From a checkpoint of a small self-supervised image encoder.
Model: 4.76M parameters, norm layernorm, activation silu, layers 6, width 192.
Rows from block 3, named by matrix and row number. Rows with one number belong to one attention dimension. Each number is 128 + 24 x the weight over its row's rms, rounded and kept within 0 to 255. All counts start at 0. Numbers have three digits each. After the name is the row's rms in percent of the matrix's.
# v: attention query, key and value (stacked) (model.blocks.3.attn.qkv.weight, 576x192, the v third), inputs 128-191
# proj: attention output (model.blocks.3.attn.proj.weight, 192x192, transposed), outputs 128-191
v.42 118:094116131099102131145156148126121097108186085144162129129085212119145121120127127134165121142111152133122121150158125123046205118148140129151125131133131150109115160113126130141132100122141144
v.43 131:131111128109125155159139143122129149131188125126096127133159097149149155164125128138051144122095073134130149163161139129052107143136118103087127139134123121125145113139136119125083112121116146
v.44 123:107096143134095108125134169136130114080049131142141130136112085125156106129125128124094133126155165130120105085112127107204082135127186123107131110122135119143135143120125118126118122113130134
v.45 114:128142127151133154170133106137134127128200169144097138138163111145149129152128133137084101173126074136138141185115140138073142133144150126145135138136133152149129090084135139122162101141145166
v.46 098:128122150156090133142118101135134125120167171132183131133124120131104123183140129131131134144125110128128137154129123131102174127137146149148138132126141107155138113128129119125210048144148170
v.47 117:138167104113124154086118119121107151130121127139141121114093153150145167147112130121113120120103108128110139140100137141101167127130132078131122145120122132177134137137124127164128163106093196
v.48 117:129123142104128103099124133119111137125124105117156116097110116115106120128118123115115224045118104118113115124133124110110114124119067119105113136138123059115120153226122080127086145100118114
v.49 111:097124141157118136138132143134107120098171170134194139135146104133116114148135130136125128151124057137135109174099130135117183119154198138137141118127134113157116087114122110133177091146136209
v.50 125:217210087108156134102098082123112134202125143150146110123129143138110140143102127116114119125104113116110157123126135145112137131106113098156113166128119135115118145135147149117139168128128136
v.51 093:156134112102157133124126100125133153167121091122094128123139123140126143100119128127095153078128106129131130125130135121106072139111070112109109132127113120096138138167136123109057177124112088
v.52 122:092135123141143142148133117131109115106219157139143132124161134134136120119124131129114124146117053132132112188098141139069168124153149114142124128137126133144106089111125107140146109133137188
v.53 114:144119164136104119131113096127132139116164170121166126118134078132112126158134128126119198082119075123123136166120119127116120130139089148119130145135135044148122129196125088131169091126134151
v.54 139:142131130133141148156127124130136162138143156133090130128167067147131142175120132128040137134124057131133140164126143122092100142122144107104131134128125121141153089127138124116108114121123153
v.55 104:146115128097128108091117126120129147147068087110132115114107121120104137121122124117128172055130159116118130080148125115153086136098069115098107128124117093103142165197130110119077158110109077
v.56 101:124115123129145136118137145126117162119067123116116130131152067139139128132127127126094122127125084122132121112124137118170072129108165106074134114126120136133151095123125132118057171128105143
v.57 129:210191113089133134120121099125126128178098121183146135130107138119127120133114130133112118122134111126130141133113135137119135129099141095174113151128125129094119142137140145104128171112145140
v.58 115:123117131095128103092128150118107137128103080116157115101100132113105121124119123116122204046119122116113111105142125109115112125109078112101110125131120075103127161216121085124070157100111102
v.59 106:101132108112170130135156140124130123122123095136094130135141166135174133061122130132157095157123157135132113112126134126131126123143151110125126127133120188123107136084132156159066162120125130
v.60 133:043063150134107155140155179130142138060116114125117144124121115139143150135151129145061129124140119144153110127109129134124184134158175124098135105125135120175133128127127097146108141117111171
v.61 116:116129105107164124109134135122130127134080099124087120127131145120153137065111126120135102139136175130130121083126136130167095135126131103116112123128113174110116142104132151150058175118117101
v.62 100:058076119135130157159133173129152136100144138102111111121189134136091162154129129118007121127127126126120095101097129112114175126143162148089116127137128131180118123133140135134113111123105144
v.63 131:071102143104104123127157170125095108077159095137207131130097159119130107126126125134151140128107094132121098149141126123082195114152192125120130111126127124122115133126116108141107107128130191
v.64 047:122167110082118114104161135133149109091125110179133090122123112143136104144102122119109110122126125073132149112174131115117120167078156173087120117140134109146106107128133145105132132156105082
v.65 054:164191160140151121122131130139161114155109167148124131162133133140122152133122116138120134134131119148107136125086134103115170113142140116129159151139140126174142149116138171149128146164150130
v.66 060:102111134086076093126153133124113163107131087146137110096105108129113096134113124116116111123109124079130144119177126145130083150071140128119095112128135119109110101140124096091115101133096115
v.67 086:112120109096117106105113129132090127115171150137127114103137120104107100072123101120119140113114131109115113132105128113144099132141112117143103130127116151103015198135135102139109117146122172
v.68 048:122150146110067085143132144115155156125118134150121113103066116106093099166082135103107129135115112097090125094164125134111130088116145103116104142127130126126142102145126150118101138152136173
v.69 051:146169078135145100126126132140187126110098133198118117157163127127128114152099113120102155118144124137111146121124122111137113137122151133089141128139163125118115143120117128068140106150131120
v.70 098:112134146166128153158149135136147166138081092127105135150105135143123157187140120131161105148153117125136139119159139146098151130114143136123159115125136101176213041127135175123128150144114128
v.71 093:148122166128141174149145127123102125143153118122138151145112124141118154149145124151161126135107133139152150147175129131103147114148100123127141150125138113130172124127115134130120156144103135
v.72 068:157164096127074157154113150119090097121113127161127125137088123120095107148103122113087133128106124105117133097159125117103089115150145100147140146114117133104141094128115135078110124172164159
v.73 099:139165124090031090121130139118138104125107111147126108130112133150135115071121133110089113105109120089082136120132138130103096107122137126162121144152115119073101120139128089056088112152127142
v.74 050:134142073144147122091114141133139114138127112121129103104119113135116118120093118099088142108115124116124141117125132104125081141061127123107125148136132127125121145140144126121125128159164096
v.75 057:115111048127105131111134145128114141123139092176136113116132124124125064146094131106085111123104130097131119122152139122118079160069143120110119119134118123115096118135141117120122126130143087
v.76 104:122121117098128105089111104120107109122180155123151114120155116123111103060122107122111146108107136121112117132103130113156089114134103108133101134135123147083034214137135089131118098118153142
v.77 079:129137136156114144144123159119102146126121123139130142151082162121112114151147134128135116117129137129114095109129133102089116103127135135134130139128111138128164086127112109169110116133129138
v.78 051:106099131143127060090136141121137169157126095112128114129098119132131134080119135104151126123120135124099112119137134118126072118074115117130115146121130115115109106139144100128109097141162104
v.79 057:129147101107131100083168125141152160113129083188142103125149109148152112097120118131125123109099121088134146130161134126129124151077142145098126117127139115086074144131129112097135131157129061
v.80 074:137156124152177105102145119138167147145116140153129144167150156133153134121162131154190124137127134161122128136119135121134177089105117135125145141138145128151143152116143144151135150155159108
v.81 049:139168082096102152144128142126149140126116100169128121119117121117131101178094123113079114124104125087122137108143135112106101143094146094135114134129118137158106115130118147107117131160153101
v.82 038:144139166142084123171106142126186130153091146103124139162111112102118199180103116098128139128127115137120143130098116114146153090167140050161132156133132144095167138126117139121107125139100177
v.83 061:119135093163202107110148125141175157122131116166133140149170153135161126160141119159137123134116133160133127145126143122138156110095128148090132115142164127129113140111149120130145136122122083
v.84 053:127128084131138114082137137135130144129131093162139111099140116148124083100111119123100124111100125115123139125141130111123086158039138133105115138133120124128092129135144113108128135157164066
v.85 050:112159184122104074099165107141178133124105173131146104144147116147134173119124124143167136122156111126112154140129127116158176123137157143122140122147144106124140153128129128116138112159059154
v.86 069:090121153133176097090156117135154178103148121140127128120131126111157125146110135130173145134149122134144132137142124142140186154069136130127113112130124127193110158133126122187129158125162098
v.87 048:152148080155175155101102132136169113145120150127129111134145123126128146131117115113107150110121124143125147129101137090133134134114121121106147156147144129145136163126146127121136135147169109
v.88 075:137087090119152120128127118132170135113111127126139104099189103119124159142113114125083130121090124128121140135113137108166113126143130122078120124128177123108093159120141105060141107109108112
v.89 053:144169172139103088111144140136120101131090144136134117169075125142109146143108126137150139137116129123108150126172117142128179097156135125151153130133144116074156109125122147120117125174098147
v.90 077:172146123081077111138140131123134060123141139158167130126131123123163127116104144135085124112077119122118147150130129126124129113133142122140125165141138129092089157122114076066117136145151134
v.91 073:116133106167135148163113147120146127102118146155122137124111141116118111182105126126078117127141124137107103107123131119106103130149161145119126113130120138154131083121127133135124101115129146
v.92 121:131137152103104149146132106129130103147179159124130143140143094143127154083120117143141128135143108145148159153147126148138117142193124113150140144133115111131074138129132150103122132158130187
v.93 088:101138158166126159155144140136139166141097094111102134147108128149103163158146108130166102145161117131132138122153146142099142129131136130121148117124131097174213044131145184127126145143100140
v.94 119:126126132163120153165140130131162167146082106122115138149114129147132166185142136132141116144153112130139137124147139137099145128121152136104158117121134102159227037124128163116136133143123124
v.95 051:127136175117063070107154145127072114138129105143135111118093112140106107113119130125153110132096126083122147129167125154127114097074134080143127135122126126084129104137112112122109131174117114
v.96 102:153136142100108124140129162129122101118148140119149131109146127144120140096142148138099123112090137146117133149115128119120134116158120122103074161141134129107140155128131098095142129120121119
v.97 111:123130137163119152161142134131159166144080099120114137151112133150127164182144131131143112144150116129135137122149142138096145124115149135104153118123136101159232038125132164115134135139123118
v.98 048:130177081125138144139133137120144131122120105181125140134111139121149102150119128115103130133111127116104120113157131120109095118134141107151133136124112130165100105127120146104122144158182132
v.99 062:118164205096128055090182116133116139131132121103141113128109124162123147094130130165178117126133120119134155140159116132135157120085129142127121146145136116146117149130131122143125125192097115
v.100 048:143205115140122101136142122143193140137090116181134134128149119151130098140096111143086140114134110134113152133110123125121111140104166139122130128131144131141116138131129161067126127186114129
v.101 052:111089092127113102089141136124103171141147106155136099127127114138128084099124130103142107124114133116121126136154144121132083158066128123114122124122119115140111111131152100123123121117131077
v.102 076:159118097082119105115114131123111095115166161140162118099151126097134108104108140123081155108086137125119115138094117095146111125127125118114095147126128159081055212125114070123125109117155124
v.103 117:136135138095098138140130100129142107144169163128129133134156088147129155082114120139129132134134106136144163150143124150148114144186128113149138142134118114122058148128135143085125126161136182
v.104 091:145157127083065119137136100126135096139153150152130128139136098134143137097098132123125138138147105109133168137160120154137109153144143116165149142136102115120049141128121134086115132176146171
v.105 044:142189176115116105157146134141215121115085152166130123136121126140137156120116109141092130118131110108088152123105116118126130107111150142118127133138144129134127143128120174107123095187123137
v.106 054:138141119100086094089157129147149143120112104182149097135148104147123110116106113129123126108104118096130151135140126120138136161066140118097122126133136122081094145129129108093128122156114072
v.107 090:108137137164116119127127168125120160112081081129127115123083171123105106157145127115123110110117142106086088104116140108088128098088131139115112116132136135120201081136124105142112117110111102
v.108 070:131144144112049120128134137121062115139127113130138105111092107138062102142087126106098135139122128095110142113171125138122085148105133101132115133118117115099149084138135118085105131139127141
v.109 065:149143110095068118140114137116133138130135141152129127142128131121154135106133132117101135117115124090127120124114135108105088102120145121143130154131115149108094133124103077125112098169166150
v.110 036:120142192084109103090156141119142146111118121155124102116092105167114146122124128120146132127125127096125180112194110177148136160142145141130125127119141111152134102132113125118117104142089134
v.111 050:135157152127101112132138137135156103111104176155135101147110128135120152136115122123119128135123120109085132112138131105122156110135151145108138132125141108134157114124135167119123108142096154
v.112 050:137136144111087127144149149139094127157127110159138118112104111142146105127136115147104108117093115096125151137137118123115080120048134101130102148156135132089123166133141124135121095190134102
v.113 118:126130127101146110090116127125087087112178147130150119111143130103114093073119112127125139114105148129117115129109122113159109121130104116145098138132125158102035222130130099150127121112139131
v.114 095:115147102143108072102133129134150146114079102135129101123135144138125101139125131110096115121118133104097116112114139147133131118075136137125122113144140123124134098133146110095126128118151092
v.115 050:129115130111085113082150129148131139140137128147150097116153098158144129099126118128124105108112122094128143143121130099137126154043134131104118136133128122092110162133153116131126120165097063
v.116 045:130179135103143129109155124137151141131143122159142144126157127127136144156112120160107120138110127114154146118139132136110179146142138115156127127157130133158094153122130137156128142162140099
v.117 061:124132144121089142131112155119131171142112115101123107096127124144067151085147116111109116108112131115087111115108132097119091109176121126101116136123130126084149100135133113092114096122059150
v.118 060:143169172120107139132144128127127115135109141116129122164076132139120181148119130139158143137127129127113148114173117145114169100182115122165152143130141117121161124126112151117112109172122174
v.119 083:139109096088138107106109117127108120116175170138150114097165116103117110092112126124102154113098135123119116134094116102160104132138116115119093135122125158092023219129126090133132104125146142
v.120 055:142149166126164118086136122134158166161131131089134120156126124135120179117130130128159128119113126145142142129114144114124166120114106098134147167137134123168130161126146108172124137151162109
v.121 056:106074106130117069093125151123079119115142108134127099124070121127113092108118124103129130133092131090119116111184125116129066108066116109117106124124127113062114101136142093120124101136163107
v.122 128:113134115159126106114127153125108153119085088131125117133084169109114097160140128109126123118138145103099095098123134107098125104061133139118123114130128141119186105133118112168109122115128092
v.123 044:112136136149167077119129130124120141144159147112114124143087134108157126126143131117127139142132126109113105117133140102122107064133109117131126151138157114141116152133153109157123112142170158
v.124 051:114118051145126114084129139124121142122137099168131116143099130124112107147094136112122140132091133111134115111173139120117117124108125105119135124142133113085110123134140118139121134126160109
v.125 116:125128135161117154168143134135158165145084105124111140148110129145134164185141134133143113145154111132141139127151137142097150131126152138109159119122132101164223036124128166116133140146120128
v.126 118:132132132157112149170143141136159163143083106125109139141109131144135164186139146131137116143155112130139140127149132139094154134124154141106151123123129102160227038124123163113134142145116122
v.127 097:175150149112100126157155123126136066129139138159153149137110124129172133154101174144121126131123109139142161152167098156116154130145141138159140160150131109124118122121093112093117155142148130
v.128 156:111131137074149128103136153115133152158137104111128121140132116188169147102119130123114136128102146134127125130144159125113146141138133086122089133127086122123128152132159120179099122111088090
v.129 051:131144170096104135157135145127151157146105128156130149104105109156130092129144128150130128116084123117130126144127143146118113141109125162118105138123108112033122126123132135182141126110145087
v.130 075:132121154097141135120137244133112135146155107129110128148122116128112134118128135131137080180132107125125135167141129131131183126112233133130125123125134169104143124069117161125112193126110123
v.131 079:109138096149121108130115180118111112096108135122145112078122121115133104141108124117108204061132095120114124126099119125128149117136097136113120143138115066150098136202123107136122181116140117
v.132 103:136127115121117102095125075134105110129120079116186109115086143136145118123127125116123130118125170110122135100151115127112041123099094126139125131124126135116125156129122116120078166130123065
v.133 067:102128132140117131136148165122116120092139116131039144120124146106131117142141127136149118118111168134132115138133125130125123109139056123141130111131132123145115131145119107113173217132146141
v.134 111:107123132117120115107122141132103104118112079128141126110120171099100118110136119124127121113119158123120108089122110124120209112108127124116130112126146145126118147131113104085093080123140080
v.135 074:108139093156124105129108110120117109092097137122184111078119125117135102138107122113102215048134103121114118109099118121128117116139072135108124140137117061154097137214122095139110136115141121
v.136 072:111091154126079120161136133123143158116122137069130125127184135126118101117115122130153114122088140096114124104114130097135115105136104122114109148137121124126146068139135165150129139116104129
v.137 093:144119126132090153148125112119160165147133187136156126137154118134115141171132137130125126134143074128131145136114142121125162144129176128117117145135113110126139103127138155140183023139131193
v.138 118:105118131113112109104125192132095104116114073125133122105112164096103115116133121122126122115121143117118114100126107127120224110104150126113129111127142143118119147129106107088091102125140073
v.139 057:117111180098104159158133145117137177131109135112124154123111109164122139121154122157150128121077128124140141147122140129118119133152127144122098151147114115106129115125138110199138139099128117
proj.42 107:131147121129126125122125137156134187089130126129095127120198131128088129110126132128129168135174123134127132129139129124126091126131109091140129176130127127195122088117124114103128193152126086
proj.43 127:119097131127142123128133127110104143100125126126135127115066129124122123062126136126120103129192127127140130122060129129124155132132164147198129117128132136180132075122123139153132157152126155
proj.44 117:145163132132085121129134095142192162166126130132131121143138132124107112157129120128129125126083115130125125128169133127119163109111119120022138135121121108114120137119125153079124115066133044
proj.45 109:130125125133171121134128140078095165102129126127144138134078139126151140083123129134134152132167128130125127125113130127128115133134117138173128158129132142126125131154126159177131153173122195
proj.46 084:120134124128131131136124151100117140147134122128088123128142127119144129078121126129127126127165150127134127120134126119130110129130116146090131134132124129056132184141117164126134168157122179
proj.47 120:176255123124155112142129127137117135140119132133146169113161110111139145085117114143127135138141131130102137119172113128116036124132111097187135159117150126111143104117129117110126187193144114
proj.48 135:116128130129105128128128128145126088112126130125108125141125134128143118133128127129124039135133165127131126128110128130130137121127160134141129073127123139152128120083127145127128120137127102
proj.49 107:164162126125076134138129113116160160138128127125101135132103129128149130116131127121131139127175156131116131133153126130127092129124107115120136160131136133066122174143130214121120142130131097
proj.50 128:159248121136171109133128151115096115137130125130137164102134105114145135113121132133132144134133137132136132132143110128126044143139086128230128140124136142114140134135124100149128160161140184
proj.51 086:114147127132171122132125147132091086083128134135154141118073148124152125147123131139135104127132139126133126138105128137116141113132138144206122098125121129201133092112134108172131108137121141
proj.52 115:145145118127143125136126140088114188085130129125126143140086140129155136103125128130134131134181148129120133130125129131130096131128127117182134163133132144135116137146131194169121153168126131
proj.53 132:102125129128119133130127147108105080135129124124101125139103138126148120105125125131123046123150174125135122123112127124129144135129158143115130071129123149084130150109123170131130139145127156
proj.54 131:141103128129140119128134121080111130107127128122152126133050120125167127066123128134125100127167127127127129127076128132131136132127143156179131127128131131139133114135126166173130140172127170
proj.55 101:112124132127123126128126133155131088131127132131123122121146127125130115150127127128124075127100137124138126129110126130126153118127152142119127076126119118161135115094127088122132103109126104
proj.56 104:172138116126112126131134095134175134143128132124164133136079106123136124120138127130128138127138100125120131130104121138124147140110141124141134144130134115130134098128133180130124100092140070
proj.57 145:169255109129161111128142127128127128132126137120137157112128101103150131119119120139135148137130134125132129136157113136130029134127079106198148154124145116119146143126121139151122165164143148
proj.58 119:124136131128100127126129118160137098113126132126109123133141128128133115141130127125123053132128155128131128130110127133128135118125154130140128081127124128170128109083128129117127115124127080
proj.59 108:147121125126127131121129128145146154101127127128150135124134128131100136169129126129130181131117091129124132130154129129132136133126117106162130173127130130179124085131132099117123130119133075
proj.60 114:118024145123081121115114103136172165123135133119121140141115151117129137095126121127115113134128136145121128133160131108122139101100152110009135131124121101140133109105133133094128112145137049
proj.61 112:143112125125128126125127130140157156117125128132155132122147124132105131176130129129126167131077087130128134128139128130130151130127129111146130155131126121190122095127131071120125109105132075
proj.62 113:105000145123092113094105126117116155143128121122117139137098159119159157105140142120131122118122153154131129129161121135126158115158140140035130122159102115138125111114133072131122131117129124
proj.63 136:174176117126061129129127108166193185123128130127086131127157120130104120125132129119124147132184139133118136132139125132123091125118116093129138174132133121144121114116130195085121165114134012
proj.64 070:128106113172135106073105135111078123107118103116118100124101130128126112139127131121130153137143132117134160134139121146060143172165120078165121115167057160148101115116173099133133118099135151
proj.65 068:111055074109110168128108138139127114149133114093122076152116059161145092111117109117124113117130146053188130134151106151153149148161130146126146119148088137129147126130091102136116117115111123
proj.66 067:125130144139153043087112125147062136110141136166124094117146173172112142148146173118112146140130108174064152136109136149111142132125114095153100121143117128151112134122157101128129137140120165
proj.67 082:109090128111107123129128121183138136030110118150167117108149181126179086186106127126155149135078096121143123126134146129144134103138116122160113120139141072158138142099149065130140100118122151
proj.68 067:132105090129166128110165124175095133121180162112122115125125158114122119141112145090103137132139130147104089132134146098138140148120120124140171092153109128131157140126150111112130148147111149
proj.69 077:100125128131107118151132128124084124140106108084129094148102127115146143109081144135108124122139140152102134108157093122122137171134118112165101099090100165137208133120127114124129132109113121
proj.70 087:137143123124152126120117143093113137057131128127163136134126087133076132071122122142138134129113169108123120137149137128133142140136138135165118125133100192098116096155127084146140113106153115
proj.71 093:141109180104134124133115135105105143131139158141125125116161120131145133078122135108134126130125100098126138145075170132139150134120167122095090172122184119119072115136107129189156127182156157
proj.72 085:125082153123148155139118120151077151123143137101115068112140135141160121116105136104128141144118132123146103136078151122145116155122140121156146123123172132125189165133125098143124119162123134
proj.73 112:102087120132151127124132113156125152200121131123107103110180101146158121155126141136121141133083122131124127146102140136133125125136127132095119097132111135132130187095129112114117132125126108
proj.74 066:125142176147125112152142138110086149127131163123131102159165105123160157109132146102115130127100112150137155120120152056148143156109112121138109105140202152136199172124146113132170122120102128
proj.75 067:127153123184131176095125135132048147091143125077138084128144114160150173110113119134131140143111119134055149144109166065138146156149119104152089128113152140144165145145174116105161114138113155
proj.76 092:123121141131094116110128138126131110094132135132142129086163167123205134200145139126117132126069097137128133130109115131129149096123122143117126156137137075187125136107127117134124143142117164
proj.77 081:104063136119132115171125118115118134104132134137110087133168095119186104114122098123116162137126132142119112148119156103128142134113150067162126108109153123121126152125143110112117109132114157
proj.78 076:121155133166132147107169129146104138142163143189137144155196124155128159143149131081109115102104111116096127103114138101171151130145105118121114121076170122138150157131175122124143151117119136
proj.79 071:126131128128072141118105139136055105130101109145139125144137160153131139139142133115145140115126123108113166124124130137110140177152109137150099127156163160142133132125149097120122118098136152
proj.80 094:133119130137102124128129133124148099144134099107135097153134067099128092137132082153118110113149131134149099136159091130128170119149127125115124141098083134107138100125107131132123123098130129
proj.81 074:137052092125102096096109130170050128123153136124128065090137093172155108097105131157146131140118126134132134154103135134165136151170118171138122133156107134126117148142150100109122102130100145
proj.82 074:110100110124134081130135117164105116147202162141122109095135117139135158112100149139132105134125129198129095103139125118197140089086130185121113118076109119117142140134094097120146130144096125
proj.83 087:115120131149085103143101138112135112132119112132137095152129071128128119109142100155131108129145127124099125138167076138109158141126128106132090150114078125129129107128124122146135122106130137
proj.84 065:129114143162096127135126144136071130118105110121138107162167121144152127125146133124129141116102113141127175126112157101158144162149105135151102115140202149145192161132119120125152107139110147
proj.85 083:115103140119154144141133134138095103138096109111116104142094150140111111151164131076104128112145138094133132124166143170081146138131132107134134098129083175140104086110089112142121133110136134
proj.86 082:133135104126081118137150150168190103092135141157135157162106157094085124163136096115114121106146128142104128145208129113100143182143100090124163093123099128138121101126150129082147115124132156
proj.87 061:122124175137138127141123140079117133139132152100127083167131083118169158102121120121108116135114126128180112169152110092129150136115121127125078102131169156129185155124114106151175118125118118
proj.88 080:123137141158118119110107129135087125173117136119125153101102133163155182090142142126133083144138131098122165124136103153130133105106134161133080161143115133170139108132116134185162149127137128
proj.89 071:104099106127133135092114124115121116130127135109126081117133120152126112141133156114100116132146129093187128097130149144099153123101145074129147140096074133116120115125127106138154158131103125
proj.90 080:107090141125143136150124125183102153252128134134090130130144126155107130135125124112132139127139085121128144119116145139123119150118130139087118112119155097123126167115123137134137140168118122
proj.91 082:100052104158149107149133125124100123108108108108114079138112083127164103097133100136127139149138154116103104142147095135111125148112140085171137105118107126134174144122164105133129100138107143
proj.92 124:148094140124139133098134152125117161117124132132154119113148170114131114135124155122135109128058125124120121121111125149116128122126132138097119144131127142144117134097132103189131123165148122
proj.93 083:138116122126151123104125137069109129061123127126171125113128081116150133073118148138138115129070182119117127137122130130131134106134152122159110140140099197145115102133124097153137110107148110
proj.94 088:149137131129152138123123145089109138147133133123126137136137103118048147052129127136125124126110206128120121133158112127129143136132144135152124137126112228110118136157127136147133120098148092
proj.95 068:132151129121119139088111125183073135132153155147130088121157140164108148156127177105136131125124110156122106080107167115161137130100126108141102146111131111110113144134085105110137157147135140
proj.96 127:116098131126137129123135109118115123242118125130105135112116097124191137105122149122126106132128133132125147122086124129131108093127150125090119139132140128173127141117120187136137135136118112
proj.97 083:147139129131158131118122142070103131146134132120132138130137075119077152048131134140123123124102205126114124138141114127129141130132149136149122141129105229122114127158121135144132121097148094
proj.98 072:128056105141096157110142134177072125143122086109139050105134085153151114104118096149146123123120132105131121156103157098178141159167128143134146134117131130121136143144143128111103099143102136
proj.99 070:119152104142094149095116146132146117129101107156129120183153149129100116188181170096130134104130122148159160084150143125084155148123117058141119117112070144129130093115108116135100149106142147
proj.100 076:102074107114078148145139134158051113156090118122130088148127116164138116100129136145137129120124132119122183101128145133173129146143119141149101104108137150130200150126117112121124112134083129
proj.101 073:122179147175127177119133130126054124113156130108137094155137151123129178142117144110140129126112118176073104118122120055140133150147108087152085125089161144129128140130142122105141137126144149
proj.102 073:107101140126112137153131119188128121209127132146090142128131178130138127161128121104120139127161088140129144113135126124127117126121120129110129123114174066155145148125130160111135139161101147
proj.103 122:146107138129136134092135150142117156133125133128153127107137183116121120144132155127133108130071128122125118120112123150121125124129118154097123143132122139136125135100134107195133128157148120
proj.104 104:136118130126143140118130150179139166119140138132136124141147193130065105172126133119127141123095109135114110118138134139113130173134094140109140101112113129104135152108150079145115127155146129
proj.105 075:113015123085121081113122133154095118140130094137113107143127092153127062129141113127125134108140140093138168115141122204127146154170130177145133116152082145141149120121124094143090113107101127
proj.106 067:113121113121088125118093135146058104125121137147133127133146158154128148142117156117141139117124127146117161089134114145119132152144114159155087115139144158140156139130129088110142132108124146
proj.107 102:089096115120135106156118104111117107126122122131112115107164058153194137105126113136120148139129144118137146150117154112152134102133150104155113108139132131148130148137118118089128125103110134
proj.108 091:109130145110168173121120128146087143108152170140126127114165148165113150123127173070115135126103109119099136110076195090152124148122125116134118115109169128144137158142123110139148155191127149
proj.109 070:121065143121146139164151135201094151147125143141118091133163157109136064137116106124125168111108116145133087133132138113122128175133119131144132099133155110115126186124142106116126103111120140
proj.110 065:122129140151141083056131124107098102122138097145124112134114148138124132149123196136096123130145119184135147121147100157095150130144118039138110123138086142136130127123126103118121142127120139
proj.111 081:108043113142175111102121129134110118122124108091110097121096113135123091139137086099107134121152142050155136135148128176079139154169137112143145113154074159143092097116110107157112126123146134
proj.112 079:131119146142121092117111128144080149098182121111122087155159119176127105146149157141147134129123120200132130119108128148162157109091133172156100148118115120126166130137095090133126122123122140
proj.113 086:109122129125106115132133121139137105081126121133140132111110143132226114191133128112125138126140057132132142121104138127122121118122117122127127136128141035170133095117124107115124133155109174
proj.114 090:101160103129113120134114111141134112152139110125134147124151073165102160152143125169126127129129130109133136121135119124165129123141096150133136105130090133112162132144123117076123151099120111
proj.115 072:122139166111151104100112140117081123106176142163126153163143134143125132145156134091144143106115116164124145123149117140106146144128116162146071120151131155141127124124134087131140121101143145
proj.116 078:127085094116111130060116141130097118107162123118127064114121070159141114109152152121128126129120132063161128194139175159120160138164136122107128136158105123125090115141126110126131109113088149
proj.117 081:107082128134150119108128105115096108152113124124126120074154108128220137103137160133120110145093156122136146130081133128149123051131153138130094140153143147178131150122119138155127126116116131
proj.118 070:102112125151168134096110123104135116142143133128123095119132119138124132136124160117103109130141134119167102129120106120086155132112144060113151137082057133099103103123126101150138159111132129
proj.119 066:114116143123090130130134128196138101126119127152125154113110227116152114183128121106128140132152096134144138110142130124136133105129110148134129138127170050167151119126143142139148130144108165
proj.120 074:132153107159104152136108140104143123138174174144133127164172126157147147131124150100111112115102126139174107134144112086138153116107110116110115113114122131113144132131120103118155147116093132
proj.121 064:115144166203170111081119129124090157088149145119130093138170133136125135155136120072113128119120111158082093129096142099096155184123119111142118134122144125149126144131168119131147151115146142
proj.122 129:100120117126125116163119114126144113080132125131106115138169074142143121133126100129119169128139124138124131149151144108137146139137132100176125093124123123128127148143131097057114118098114148
proj.123 065:122140157135155144102165139118136159121157141127131098180134093147126129128142121058121107115120120073113084186145161089144163165129129100112104124109110119140101125126169113150112142112136131
proj.124 068:123180139183161173096125132109098143100136131085135083111151106144146183119117108088095118141126121102087107168114149084101168151126130077117116134102131139138133123142183115118175135131140148
proj.125 085:148127130126155139126123141100109150138129130127134131142140101121043139051121125135131124128108198122122119133159120128132137138133144130151122128127112225102119136152128124148134114103149092
proj.126 085:143120127128160143130127130116117148189125128126115129148133097119045139046117130132130120130127199128122120132153123126133125139135142122135123118124117224099123148149129147136132116105144083
proj.127 109:120110131125145136147131138171130164209131132126085124155137126152067124125131115116122135128170093117131135125134145133118123173130123134074131098116145112088128144128124133131128141178128129
proj.128 134:138102128131106132132130084124114037146130130125091122152112132129065127149131127129131120127145098126129122125112127127129114127133146149104128119133134125068126111133124162056129147116128198
proj.129 058:099104120161113089125146116128119113123127116160126175148158170122104161135122145110108128145135127155182140126124118138113151161165114194119168118129110122167082122130140122094114152143162142
proj.130 079:147129131130115135126126051160149109149126129126156120114146135133105116153129128127127166126122117123140120136110118123131089125132035141111124145127130102108131130221130122109126110145131095
proj.131 083:142104122131139129128126096128151154133129122136104129175121103127134145107130132128138080133124187132130130124147130114126120136132155102134130090129133160143129120027125113151131090122131154
proj.132 099:100120126123171129124129160083140161136132124122069139152128158126116128115126125130124131114143084138115123111054129133126181133116166168125132140132136132107126089140127150147126077108125198
proj.133 069:073097130125102134120127110153133133109135120130194135139122100122130162125131134101135121126162113135118140148142139122127140137117184101132132058125114111158124112100133098138121061132136151
proj.134 113:178149139134149119137134113074115174135120132122111124154100145132165126118127129130127121129136105122131127123086126127132052140131115131169130184128138110093131098137127154190124147128115173
proj.135 079:143110122130142127128128138111142161129129122135079131168118111126140143106129131132135076134123181133128133118149132119127139136131171108139130110131134164143129117019124123153132112122128158
proj.136 074:134157141129111103087093125078130099139103110110110141110123140137136135159157139105154124137127115120135089121179142091126140148126140198083126146119137089175139108108134122108110149146093139
proj.137 088:139153124131155128125126148170117066119125127135114126087134105130130118120126130138130138137109164128131129129161128128129127121136083121126125143124119135173129164115132090077135215099125086
proj.138 116:189148138135159123136132070083127175146122132124121124164110143132151123114128129127127120128138118121137124125074122124132035140134092125171129175128141115095132098142128152195124131119117170
proj.139 060:110106142150100131096140120131135101136135130135116189115160154107107130156133150102124128142133124112186129123136129140116141141135119179099124112125148113179148116128143124069136161172132131